python train.py --arch="inception" --train_examples=203450 --image_size=48 --weight_decay=0.3
Rows from block 5 of a small rotation predictor, named by matrix and row number. Rows with one number belong to one channel. Each number is 128 + 24 x the weight over its row's rms, rounded and kept within 0 to 255. All counts start at 0.
After each channel's rows are labels from the 100 images, of 14848, where the channel reaches its highest value: "place" is the part of the image that holds the peak. Only what is clearly more common there than usual is listed. The data: regions of photos with short descriptions (Visual Genome). In brackets: how many of the 100, against the usual share in percent.
# r30: branch 2 reduce pointwise conv (model.blocks.5.r3.0.weight, 96x192x1x1), inputs 0-63
# b30: branch 2 3x3 conv (model.blocks.5.b3.0.weight, 144x96x3x3, transposed, each kernel summed), outputs 0-71

r30.58 [133 138 140 142 107 156 125 115 149 111 106 103 142  72 122 147 169 110 210 161 111 132 130 101 156 135 131 139 102 131 173  83 118 134 124  99 129 142 166 148 133 145  85 125 134 195 109 112  95 110 140 113  97 148  90 139 164 157 133 147 125 148 158 134]
b30.58 [116 142 108 116  85 110 140  90 114 113 129 140  99  95 141 107 112 128 108 130 134 108  83 128 118 117 126 117 152 143 116 142 103 123 148 137 145 176 159 120 139 106 155 114 102 139 144  93 149  82 151 117 121 127 148 193 154  84 102 107 142 129 115 110 128 145 124 120 151  94 108 147]
place: top right (41 vs 11.1)

r30.1 [ 88 137 143 133 124 125 167 117 115 104 113 122 112 129 109 141 135 114 126 154 148 117 170 152 106 156 128 162 122 156 169 119 153  79 108 178 108 146 128 169 194 108 136  75 162 126 153 186 148 136 104 176  93 123 158 110 132 110  87 122  88 165 131  96]
b30.1 [104 152 107 103 145 186 143 118 134 131 160 133 115 137 150 170 150 157 102 111 130 152 148 122 118 130  82 192 136 148 162 120 138 118 127 124 102 152 134 121 133 132 119 132 144 132  88 115 149 152 115 153 108  84 120 137 117 158 120 156 148  90 134 114 108 131 151 113 156 135 152 147]
place: top left (37 vs 11.1)

r30.92 [112  98 115 134  79 116  97 131 124 124 165 145 111  96 120 122 163 145 130 110 147  73 104 109 159 165 177 111 127 107 121 113 119 148 140 127 137 126 128 146 120 166 126  98  91 133 125 149 111 129 134 131 147 113 123 117 141 154 126 115 139 130 114  99]
b30.92 [183 123 154 123 134 161 140 108 148 102 130 131 172 150 167  94 112 127 152 159 110  95 165 116 100 144 122 136 154 144 101 185 149  60 132 143 109 162 143  86 136 167 155 102 140 162 128 153  90 152 107 142 126 118 150 100 137 109 114 105 120 116 155 166 112 135 127  87 141 119  99 133]
place: top right (35 vs 11.1)

r30.93 [134 112 126 163 129 104 132 117 126 199 150  88 110 135 145  83 119 140  99 117 109  99 106 147 104 127 175 106 159 172 100 125 134 129  76 138 142 154 136 135 154 149 149 115 120 134 128 135 101 113 132 141  99 140 169 140  98 122 109 155 121  93 168 147]
b30.93 [115 158 114 141 129 109 142 161 153 121 124 128 132 187 129 111 154 132 122 138 116 121 154 129 121  74 106 129 120 112 180  83 112 146 130 103  93 155 166 141 137 107  88 107 113 118 157 123 165 158 125 106 101 121 125 158 123 142  91 154 131 136 125  97 150 106 107 120 106  78 132 181]
place: top left (50 vs 11.1); bottom left (30 vs 11.1)

r30.35 [139 126 137 139 104 179 131 118 103 157 137  91 154 110 103  92  90 150 144 113  81  75 109 138 149 129  98 125 145 182 119  93 122 169 101 125 117 145 139 145 114 135 121  95 117 123 125 108 121  97 176 122 145 114 161 120 123 143 152 111  77  75 160 139]
b30.35 [148 143 110 152  86 106 144 103 166 116 151  77 116 116 123 189 120 118  57 106 152 114 149 126 132 166 139  94 146 115 109 122 101 143 124 128 109 144 104 108 113 105 127 119 108  97 145 148 110 126 115 157 130  82 134 118  99 169 133 146 169 127 135 111 127 161 129 152 127 128 114 168]
place: top right (33 vs 11.1)

r30.67 [184 123 122 179 118 160 101 129 143 141  96 152 153 116 119  98 171  82 108 132 141  87 102 164 148 121  90 136 128 100 133 138 182 114 160 135 109 136 148 131 115 176 145 104 135 136 169 116  88 100 117 121 107  83 122 108  84 158  88  99 170  94 153 114]
b30.67 [ 98 115 130  91 113 111 110 140 141 120  95  96 140 113 168 131  95 109 137 119  92 112 150 127 101 141 146 120  89 103  96 115 144  93 180 143 168 155 123  96 124  99 115 151 164 107 121 150  82 132 124 143 105 125 136 118 110 103 110 143 129 133 125 102 158 115  88 161 135 135 139  71]
place: top right (37 vs 11.1)

r30.17 [ 98 116 147 141 156 149 152 143 114 129 138  87 131 144 144 137 124  67 169 119 162  91 102 136 122 128 125 135 121 114 158 189 109 103 128 146 148 166 126  90 119 132 143 107 161 143 129 139 124 116 120 134 123 126 121 129 110 135 149 133  74 116 149 117]
b30.17 [134 147 137 132 140 131  88  89 156 123 123 136 117 107 102 114 122 127 162  74  94  94 142 157 150 116 109 127 144  99 148 121 149 145 125 141 138 151 102 130 129 127 127 145 158 151 149 144 164 137  96 118 172 122 143 101 122 149  90 131 100 125  96 134 138  87 142 128 154 140 121 177]
place: top left (47 vs 11.1); top centre (30 vs 11.1)

r30.86 [188 140 135 171 132 110 132 146 120 118 160 158 135 152 129 125 100 140 120 128 132 127 140 167 141 172 127 137  88 130 162 149 134  96 131 111  94 165 112  75 139 149 135  95 123 159 153 156 132 143 100 139 160 130 128 121 127 106 166 153 183 134 168 114]
b30.86 [102 107 104 111 127 104 145 122 111 121 126 138  93  94 159 121 105 113 119  81 122 150 157 101 111 166 150  86 137 100 146 141 117 135 125 122  95  98 118 125 120 123 145  73 154 130 140 173  90 125 161 123  70 125 124 124 136 137 116 128 120  86 126 133 130  81 164 128 137 120 103 114]
place: top left (33 vs 11.1); top right (27 vs 11.1)

r30.74 [155 134  91 101 102 132 177 134 119 144 115 109 103 109 101 157 104 133 138 173 107 142 109  95 144 169 123 122 135  91 121 133 114 120 125 138 178 126 117 130 127 141 157  84 122 163 146 134 156 104 146 143 142 160 125 138 156 130 155 116 160 140 137 136]
b30.74 [101 116 124 136 145 106 120 152 117 120 156 153 111 126 143 130  93 128 108 110 141 122 119  95 138 142 147 162  85 148 104 109 127 136 146  82  74 155 143 203 148  86 149 186 136 103 141 134 102 136 153  98 155 117 156 152 191 144 118 124 150 125 100 142 135 117 126 148 104 146 130 122]
place: top right (42 vs 11.1)