Weights of a small rotation predictor.
Data: trained on regions of photos with short descriptions (Visual Genome), 5.3 epochs.
Rows from block 4 of a small rotation predictor, named by matrix and row number. Rows with one number belong to one channel. Each number is 50 + 10 x the weight over its row's rms, rounded and kept within 0 to 99. All counts start at 0.
After each channel's rows are labels from the 100 images, of 14848, where the channel reaches its highest value: "peak at" is the part of the image that holds the peak. Only what is clearly more common there than usual is listed. The data: regions of photos with short descriptions (Visual Genome). In brackets: how many of the 100, against the usual share in percent.
# r30: branch 2 reduce pointwise conv (model.blocks.4.r3.0.weight, 48x192x1x1), inputs 48-95
# b30: branch 2 3x3 conv (model.blocks.4.b3.0.weight, 72x48x3x3, transposed, each kernel summed), outputs 36-71

r30.7:47 61 34 43 35 43 64 57 57 39 77 60 55 44 45 57 38 60 57 48 56 49 45 68 52 62 44 61 43 73 50 58 57 34 44 63 35 40 64 44 51 71 35 57 52 45 44 57
b30.7:66 57 36 63 42 47 36 43 72 59 60 60 45 53 61 55 52 59 51 68 68 63 47 55 46 62 52 49 61 58 36 59 48 42 68 58
peak at: top right (45 vs 11.1); top centre (27 vs 11.1)

r30.28:60 54 36 62 47 68 52 47 27 41 41 48 52 50 49 48 42 49 61 46 57 53 46 59 59 62 65 39 48 56 53 57 45 54 45 43 42 51 59 61 33 34 60 50 31 50 63 49
b30.28:22 37 53 42 58 42 52 39 53 56 41 44 49 48 39 58 46 44 63 56 52 27 31 56 50 44 42 42 49 49 46 43 55 53 61 52
peak at: bottom right (32 vs 11.1)

r30.5:53 47 59 40 61 40 41 60 67 53 63 33 44 56 40 59 46 63 70 48 33 37 62 50 45 56 48 56 41 52 45 43 72 42 46 40 62 64 55 49 45 66 52 48 45 53 50 52
b30.5:48 44 45 45 53 38 47 42 63 68 52 62 59 62 33 56 47 56 71 49 51 59 40 42 46 46 46 42 41 42 36 51 47 64 41 51
peak at: top centre (29 vs 11.1)

r30.8:56 50 48 42 51 36 66 29 55 45 57 37 44 41 56 50 72 53 50 30 30 62 56 61 57 55 53 46 63 74 50 55 89 53 37 52 51 31 60 38 62 37 59 56 49 34 52 58
b30.8:52 40 56 50 56 54 62 67 35 43 44 61 41 54 47 46 53 48 63 47 37 42 47 41 37 39 60 49 30 49 66 53 48 50 41 43
peak at: bottom left (28 vs 11.1)

r30.12:53 54 56 39 48 42 46 47 34 55 55 44 70 58 58 44 52 50 47 65 48 52 41 45 33 56 63 45 48 67 59 39 50 42 39 36 80 46 50 50 36 52 56 45 50 51 41 60
b30.12:44 42 40 53 48 55 35 64 49 58 39 61 57 49 57 41 50 39 75 48 49 34 78 56 50 56 35 45 53 42 44 37 60 50 41 65
peak at: top centre (31 vs 11.1)

r30.42:70 46 59 60 75 42 53 61 37 34 50 52 45 49 37 45 57 52 42 54 62 76 44 52 38 55 49 51 49 56 51 38 46 45 55 48 37 54 43 50 43 52 56 52 41 50 68 48
b30.42:46 35 46 47 41 42 56 50 39 55 59 74 68 57 48 48 55 50 52 52 59 42 71 32 36 52 48 71 65 54 47 58 49 33 44 43
peak at: top centre (30 vs 11.1); top right (29 vs 11.1)

r30.47:63 65 49 43 41 41 45 54 52 57 69 32 60 55 53 42 54 51 46 45 47 49 38 58 58 46 57 56 61 52 62 50 39 44 52 43 39 52 58 37 42 51 61 37 43 56 56 45
b30.47:50 47 58 38 62 37 44 38 58 39 36 44 49 41 39 51 73 39 56 49 60 56 63 42 47 51 40 43 59 29 51 52 35 65 40 57
peak at: middle right (27 vs 11.1)

r30.17:61 59 52 52 34 55 50 51 35 35 50 57 51 65 47 49 39 30 47 36 53 64 49 40 40 47 45 59 57 33 52 45 46 64 40 51 55 22 61 55 59 53 36 43 36 46 57 60
b30.17:43 44 44 70 54 46 47 39 44 58 55 55 42 56 52 47 39 39 49 41 41 48 64 48 61 51 31 54 33 57 44 44 50 41 65 43
peak at: bottom left (27 vs 11.1)

r30.1:39 58 55 62 66 55 62 46 33 41 74 35 53 51 46 55 43 58 38 44 42 44 58 42 52 41 57 64 28 44 55 39 62 48 52 53 69 66 44 52 38 57 68 35 37 44 60 57
b30.1:50 49 46 73 39 41 51 36 60 44 57 69 47 46 42 50 59 55 29 50 65 62 49 60 40 36 31 51 50 59 51 54 45 47 43 48
peak at: top right (29 vs 11.1)

r30.22:43 45 49 41 48 43 64 59 62 47 55 33 50 55 50 54 42 44 51 36 33 50 46 53 28 55 43 65 33 57 37 55 52 38 30 63 43 31 41 49 33 61 39 58 49 76 57 44
b30.22:53 61 67 59 56 39 53 36 47 62 48 54 50 57 51 37 41 45 49 54 50 47 49 50 35 29 46 42 50 48 55 46 48 46 42 58
peak at: middle left (27 vs 11.1)

r30.24:75 48 63 67 61 50 53 61 63 56 40 53 48 60 48 50 52 45 38 63 49 59 61 59 43 57 58 46 63 49 48 61 46 70 53 46 47 58 51 46 49 51 50 42 34 55 47 36
b30.24:45 45 42 57 52 42 52 61 57 73 60 48 43 43 62 53 49 49 77 28 57 46 60 42 70 50 40 44 60 49 48 40 51 34 40 39
peak at: top left (32 vs 11.1); top right (27 vs 11.1)

r30.36:47 51 49 66 74 51 43 44 41 52 53 43 40 43 55 59 51 54 44 36 77 66 55 59 49 44 44 59 65 39 40 39 55 64 45 58 54 55 52 52 58 42 53 34 57 54 59 46
b30.36:60 55 46 36 46 54 63 45 37 55 42 49 73 52 45 34 55 38 56 45 51 39 44 48 54 52 64 56 66 40 55 41 59 38 39 46
peak at: bottom left (36 vs 11.1)

r30.43:45 36 49 39 57 46 52 57 49 33 64 40 50 53 39 55 35 60 63 49 63 48 37 55 55 68 52 37 33 72 48 40 50 54 57 44 58 57 46 49 54 50 67 44 44 66 64 48
b30.43:43 27 63 68 52 52 53 49 41 69 34 64 58 46 57 52 49 58 45 61 52 43 55 70 53 51 76 52 66 46 61 45 45 65 43 55
peak at: top centre (48 vs 11.1)

r30.20:60 37 54 61 39 37 39 43 57 46 61 39 36 57 33 51 34 28 53 33 38 55 55 28 49 58 43 48 41 67 33 52 51 64 53 59 48 49 39 57 58 43 48 30 53 57 57 44
b30.20:48 57 56 37 45 45 36 48 57 56 45 41 79 50 50 44 66 59 38 52 62 34 52 55 51 50 39 58 61 43 51 40 63 38 61 63
peak at: middle right (27 vs 11.1)

r30.6:52 62 48 47 47 30 33 57 52 49 47 47 46 50 44 46 41 39 36 51 67 45 43 63 50 68 43 36 67 39 46 33 66 54 34 54 34 47 40 40 48 46 63 49 35 45 51 68
b30.6:47 66 37 71 37 51 43 71 45 69 44 52 33 49 47 50 53 37 52 54 30 60 39 31 52 55 56 54 37 55 27 47 45 45 53 54
peak at: top left (28 vs 11.1)