Rows from block 5 of a small rotation predictor, named by matrix and row number. Rows with one number belong to one channel. Each number is 128 + 24 x the weight over its row's rms, rounded and kept within 0 to 255. All counts start at 0.
After each channel's rows are labels from the 100 images, of 14848, where the channel reaches its highest value: "patch colour" is the nearest of a few named colours to the mean colour under the peak. Only what is clearly more common there than usual is listed. The data: regions of photos with short descriptions (Visual Genome).
# r30: branch 2 reduce pointwise conv (model.blocks.5.r3.0.weight, 96x192x1x1), inputs 64-127
# b30: branch 2 3x3 conv (model.blocks.5.b3.0.weight, 144x96x3x3, transposed, each kernel summed), outputs 72-143

r30.36 [121 149 104 159 101 158 109  93  93 103 158  79 152 121 132 131 124 130 169 150 145 117 103 132 166 122 170  76 126 106 116 124 121  89 158 115 130 156 124 161 120 148 102 162 146 121 149  90 114 112 123 149 159 154 104 114 120 162 100 121 103 152 113 118]
b30.36 [136 100  98 144 171 144 135  96 183  75 136 115 150 104  96 105 139 176 126 105 125 141 127 103 108 141 136 119  95 114 119 122  88 164 166 107 147 128 193 154 109 163 116 148 129 107 123 120  97 141 164 152 145 161 124 111 126 169 124 141 138  78 124 113 119  95 119 130 120 117 113 149]
patch colour: grey

r30.33 [139 132 100 128 180 126 177 104 122 164 134 138 131  99 147 151 117  78 102 122 110 184 144 126 153 133 126 127 147 127 131 161 160 160 163 118 104 163 117 127 134 174 148 151 111 136 173 140 107 145 115 148 147  94 139 102 196 137 140 113 121 153 127 149]
b30.33 [152 143 147 160 115 106 166 130 115 109 116 116 128 143 143 199  85 103 122 146 136 120 118 120 112 115 150  97 130 109 137 108 123 117 130 130 110 150 163 122 151 107 127  99 102 125 132  88  93 182 150  94 115 123 172 116 138 200  99 111 129 121  88 124 128  85 163 122 121 134 109 135]
patch colour: cyan

r30.68 [ 93 130 156  95 127 126 136 153 137 122 117 135 151 166 132 155  91 118 137 120 114  81 125 141 158 130 142 121 122 126 105 141 158 138 130 120 133 156 123 132  95  90 118 123 120 141 163  68 117 120 130 116 160 138 135 103 144 118  90 172 129 153 162 123]
b30.68 [181 127 138 113 151 143 151 112 124  99 151  95 105 150 117  94 108  88 109 213 130 114 150 115 109 141 139 153 119  89 123  81 133 144 117 120 145 115 140 146  91 108 124 129 117 119 127 115 137 117 116 147 139 151  92 123 118 171  85 135  84 116  88 113 106 113 127 152 122 158 115 151]
patch colour: cyan; white

r30.37 [114 154 115 146 131 100 174 135 146 135 117 110  87  74 157 137 135 103 107 166 182 108 134 146 104 110 150 144 111 110 124 158 117 198 120 136 108 114 175 152 106 117 153 110 128 122 130 124 144 149 141 125 149 147 136 116 113 155 138 113 156  79 131 130]
b30.37 [109 127  85 153 128 142 106 124 120 104  94 127 175 103 117 100 112 141 123 106 120 134  87 133 115 120  86 131  88 140  91 135 125 132 133 121 150 133 114 110  81 142 153  85 109 112 137 142 118 141 127 116 172 124 128 137 129 100 117 145 141 101 146  84 117 146  85 160 127 126 115 130]
patch colour: grey

r30.12 [138 129 136 103 106 109 143 146 143 143 134 151 131 118 121 144 132 144 115 152 125 179 113 122 163 168  86 143 136 134 114 101  80 151 132 121 121 156  85 152 123 145 124 113 171 123 113 122 111 141 142 101 127 106 146 135 120  94  99 155 113 126 137 104]
b30.12 [120 118 122 116 142 162 146 124 157 151 158 134 123 106 152 127 103 131 124 175 156  98 140 169 149 157 147 132  94 121 134 109 131 102 135  92 158 157 167 122 130 124 144 147 152 131 111 156 182 157 116 159 149 140 127 134  93 113 100 162 121 131 120 139  88 124 122 144  91 123 130 104]
patch colour: brown

r30.9 [108 101 117 145 160  95 132 116 154 122 108 131  91 109 123 150 126 137 113 161 102 160 115 122 131 106 124 132 153 131 116 141 174 126 131  72 130 131 115 167 107 123 162 104 122 139 116  81 132 109 113  96  99 174 126 115 108 142 177 127 146 115 100 111]
b30.9 [ 78 155 164 110 119 146  91  93 124 141  94 102 176 152 154 107 109 116 133 164  99 153 129 146 111 129 145 129 169 134 117 149 123  56 131 134 116 123  97 120 168 132 124 106 174 155 127 149 120 119 110 191 164  91 112 101 125 144 131 140 128 130 111 176  92 145 173 123 140 105 179 121]
patch colour: grey

r30.21 [139  95 102 161 109 154 104 102 179 154 151 104 119  90  96 125 100 135  95 175 176 122 179 145 130 133 142 156 138 138 124  89 108 139 143 142 146  89 132  90 130 163 143 124 103 136 116 146 129 154 144 101 180 166 104 123 116 139 161 164 116 149 104 143]
b30.21 [141 127 137 170 174 102 161 102  81 169  88 130 113 118 117 133 152 108 133  94 156 138 117 101  96  97 139 100 133 113 113 128  72 156 142 127 119 144 150 167 122  83 129 125 121 146 121 144 194 131 136 145 130 129 133 130 116 117  90 127 140 140 151 156 122 143 126 105 150 122 117 134]
patch colour: pink

r30.23 [ 83  91  98 140 119 145 115 105 137 122 145 179 104 147 136  93 126 139 162 119 142  93 126 141 139 115 117 129 130 148 163 111 103 113 108 128 132 172 143 136 102 135 141 135 135 176 102 117 119 152 126 163  62 148  99 119 156 165 119 128 120 136 105 142]
b30.23 [ 97 112 144 118 132 121 153 133 128 129 166 133 127  97 149 106 156 121 109 133 145 142  95 138 148 107 119 124  89 122 101 148 146 113 126 123 114 162 105 131 130  95 128 111 132 120 137 113 114  86 167 109  93 107 191 146 146 146 125  98  89 133 120 153  97 140 124 146  89 133 121 125]
patch colour: white

r30.59 [140 138 166 102 106 135 131 147 176 127 119 125 137 137 112 176 132 170  89 120 123 151 148 135 157 150 132 142 151 144  94 123 101 129 132 167 107 119 129 140 128 111 134 157 150 110 125 149 125 113 121 129 118 125 164 115 146 114 145 145 156 100 111 130]
b30.59 [135  87 123  77 126  84 147 125 107 126 138 138 119 150 189 166 130 104 111 131 149 149 123 112 108 197 126 116  65 122 104 129 151 109 134 161 140 142 118  91 128 100  95 136 145 102  97 135 129 132 155 122 155 144 112 122 118 131  97 131  86  95 117 131 113 122 168 161 155 135 130 140]
patch colour: cyan