Rows from block 5 of a small rotation predictor, named by matrix and row number. Rows with one number belong to one channel. Each number is 128 + 24 x the weight over its row's rms, rounded and kept within 0 to 255. All counts start at 0. Numbers have three digits each.
After each channel's rows are labels from the 100 images, of 14848, where the channel reaches its highest value: "patch colour" is the nearest of a few named colours to the mean colour under the peak; "peak at" is the part of the image that holds the peak. Only what is clearly more common there than usual is listed. The data: regions of photos with short descriptions (Visual Genome).
# r30: branch 2 reduce pointwise conv (model.blocks.5.r3.0.weight, 96x192x1x1), inputs 64-127
# b30: branch 2 3x3 conv (model.blocks.5.b3.0.weight, 144x96x3x3, transposed, each kernel summed), outputs 72-143

r30.77:144178126164126128115104112132180138102109133114100148182085155127178156107161136128100128150125084097154132154112129124137138127112124155119141136085107143131093144150131135136111112105137137
b30.77:147099114127142176122122105135108116137154099148159113159129097138096137103120168128125109135096100099136156109103103111136127065104130094127125118085125115105165104143146153071097177187149113110157132074105182121133
patch colour: grey
peak at: bottom right

r30.11:136137107114133143083121112124132150096100100141157123148117155176091115172122153119168160130104176166102147066109120133127155103157089120157185149113166153134193117095109172118117107132108134
b30.11:099138122118091118128116104099116108136138179133104122140130105085137103168122119141117133119154111148120167142111146174117125109099107079110135166155110099106185135094113155157073097121127082144147090142119099093103
patch colour: cyan
peak at: top left

r30.34:142141110145122122136147139134142073167176091153147140144131130141109092140131148102080150126158127125132108133133158170121138116124103143127138079099122094107173064152155129116122123132140149
b30.34:135089147179101151135139125133143131136129089138096146143137124144121111138121125150126106097101137122099101108126158100109131150157075138145094109133097178129143139112144159145143125115124105094109171143100125120130
patch colour: pink
peak at: bottom right; top right

r30.95:089167110099133174140134107126130108163119115148130138164148121166105131165135135117150090127111126118147102065119128111106104116150136103165150156147123104142116105106150152152136118118110152
b30.95:078146154171091166135095127129110138128159109127115132115123122129138146136093118136168117113158175120116145146117111131102132117185131158113115095134120118168124096116153132148130150107119131147118124106149129089089
patch colour: white
peak at: top left

r30.15:110133158110113120119134104137121148163138102137103187130173126123144136155111133148139119141147145126141155113152136097100170125094146112157153106134121121167149105140112163136119126121101169
b30.15:114122092124117100140141114117158175150143139091121130107106129140080127140105139128124133126154137150136163176112176109163147151143098120110123125115135131162107145161127109179120133137128132125116091111155145119126
patch colour: grey
peak at: bottom right

r30.29:094129138123098138159123089113133127161113137134125154174147067165133098098125139126144164159117108143165150108135104168119179166166133100159111158128107159118158109163112127111130139135161081
b30.29:139110141157112123136145159150193118115136155108096134098105169150125140121133145131117159109109156090077121087144107138097181179054137100148124108106127141161128135143073101142119129143177161131127136169170137119129
patch colour: brown
peak at: bottom right

r30.67:162128122150134147151132150137087114179159102176134164107147158152140134144140125124149150124136168143096114090149122135155117103120132129151138148142099137129105160155115138133104106193109101
b30.67:148100125144151120110138107152138160111103116124145135090106134159143140117111117113109121128149135112164076138111134135141136090160106098129135118151129109109141159109113085137172165047108190121120176151113143137115
patch colour: grey
peak at: top right

r30.20:085113144174139162111145141166131105145120070105123135128164121108155110155113171165131112115109115152116112091147115108103148126162132124125167100138111138078100130158163162114109136179107138
b30.20:135115137129117132113094120143135108085113177131154150103101129168124112118087166135130148105107196157118097148154076121128111119136134123121101087144096129113104146140123171097164116125114130115112116115134122105077
patch colour: cyan; white
peak at: top left

r30.54:137140147118176149168144128152101135121121143138104147098100109134109118155127102126132182135130153127117135115133109154175098166111097169229162133121101168122109141121141154113116101139104116
b30.54:142093155103162125138080101142089154147163118141144114149139106079156157129109158088132130110097074086116130188167156174159086088145152155113137167118135112147131107120098136128131110117176116179099119121138133150081
patch colour: pink
peak at: top centre; top right

r30.48:148114153166173125105119166153117126132112157118164124147130120094123137143144093157128123158163134109118155143120112091124147073142136143188102129124126114157097163122142083162114094155110103
b30.48:113160104095133130077116100157153128089080120157122103113095127139140169133084103104115125134150117115157146141103112109099122097109168141098130147108125121066207148133109168119117117116135175091139098142151141157081
patch colour: cyan; white
peak at: top left

r30.87:114191081122096138150041123133160172128128090151123164098118151127172113145105162107136108112115136135131116109138136152136078090114117146129136113096145112166108125095161096098131147153097150
b30.87:180113117153147145167130099123085126146103155112138105134127119110100137091097121148141102145152131128094083092104156168143112114173128118117152154149174159133138093114107091117129113101092168125094079142129105135143
patch colour: grey
peak at: bottom right

r30.51:141127135141168171096151163148095084173132104086129134131147111144151123133150107158073109135118114144168161093109133145097165146127098138116111128084119135152096162141132135129123118107132185
b30.51:104137131081120138158134107163138121112114134099147117180169083131127132156138139144147151119100133105126123105136120101134133134107115093103120113109127121101158077120126112164125108085110140081101135127122150172135
patch colour: grey
peak at: top right; bottom right

r30.81:114135135154121127141133146133160150116137115156148174131152129155111089195129120117127127130156152133099049110122118141117117149114146134146119136137098126103113102142136107154112137133113132
b30.81:107068097152120108112096099099128091108136148166177143115089170119124120164114120139122117138152162133141116141079111082074132141110122183132118174145115158161130135149129133089151100110150109145106120140114121141093
patch colour: cyan
peak at: bottom left

r30.4:121134130131218136172109117096116161105140080136097121108131105141109075186149134123161166136137125158111131161131149132097122127126148128156110132097121096103110138135106136119123144110166153
b30.4:112092170136145111128149091142102067136149108143140147084108132151077164140142105121128117174138119101130125144122130154175130158087139132092112114103131123088101104123099125117132122099108141130115133096111164115162
patch colour: black
peak at: top right

r30.76:114116110157117159130129147126100127142101127096116084124101108107139140116170124145109116097121129135127135093140132138118164130134068131084138146135105136126084158122112115156140110136081110
b30.76:133116143162170144134128102114142103129122112084133122150109098114092127128145092087164145107139123142172132127143089168130130134166110137120088098135078112101142174145108117126078154113167140122138142147125116135147
patch colour: white
peak at: top left; top right

r30.42:136122108166133147134127132117137135178129146112076095125134151154128124102127182095069126088114116114119127129106126135123054185110168151104129122127116140154135164117148151153099104130105149
b30.42:144120142174116108098135170157172166120178138161114133122105112154101134113095112113141143095116115123139137096121122138108171076159138136146146073119135141153155099120156128153118114103084133123126115126126115133096
patch colour: black
peak at: bottom left

r30.25:143122137140156107126125095128102110120101148116109124096072098138119142123122146080109089115145100092094112129165163099148155117125165146105085160099099124134136124127124145099162098120064151
b30.25:115141087122087095123149143121116113115116124099136126117133111111157103144177117100138121136081132109133084133120141142132115143108118133098108120099148134139169113177119085140110161149089116101107092116083170113150
patch colour: blue
peak at: top left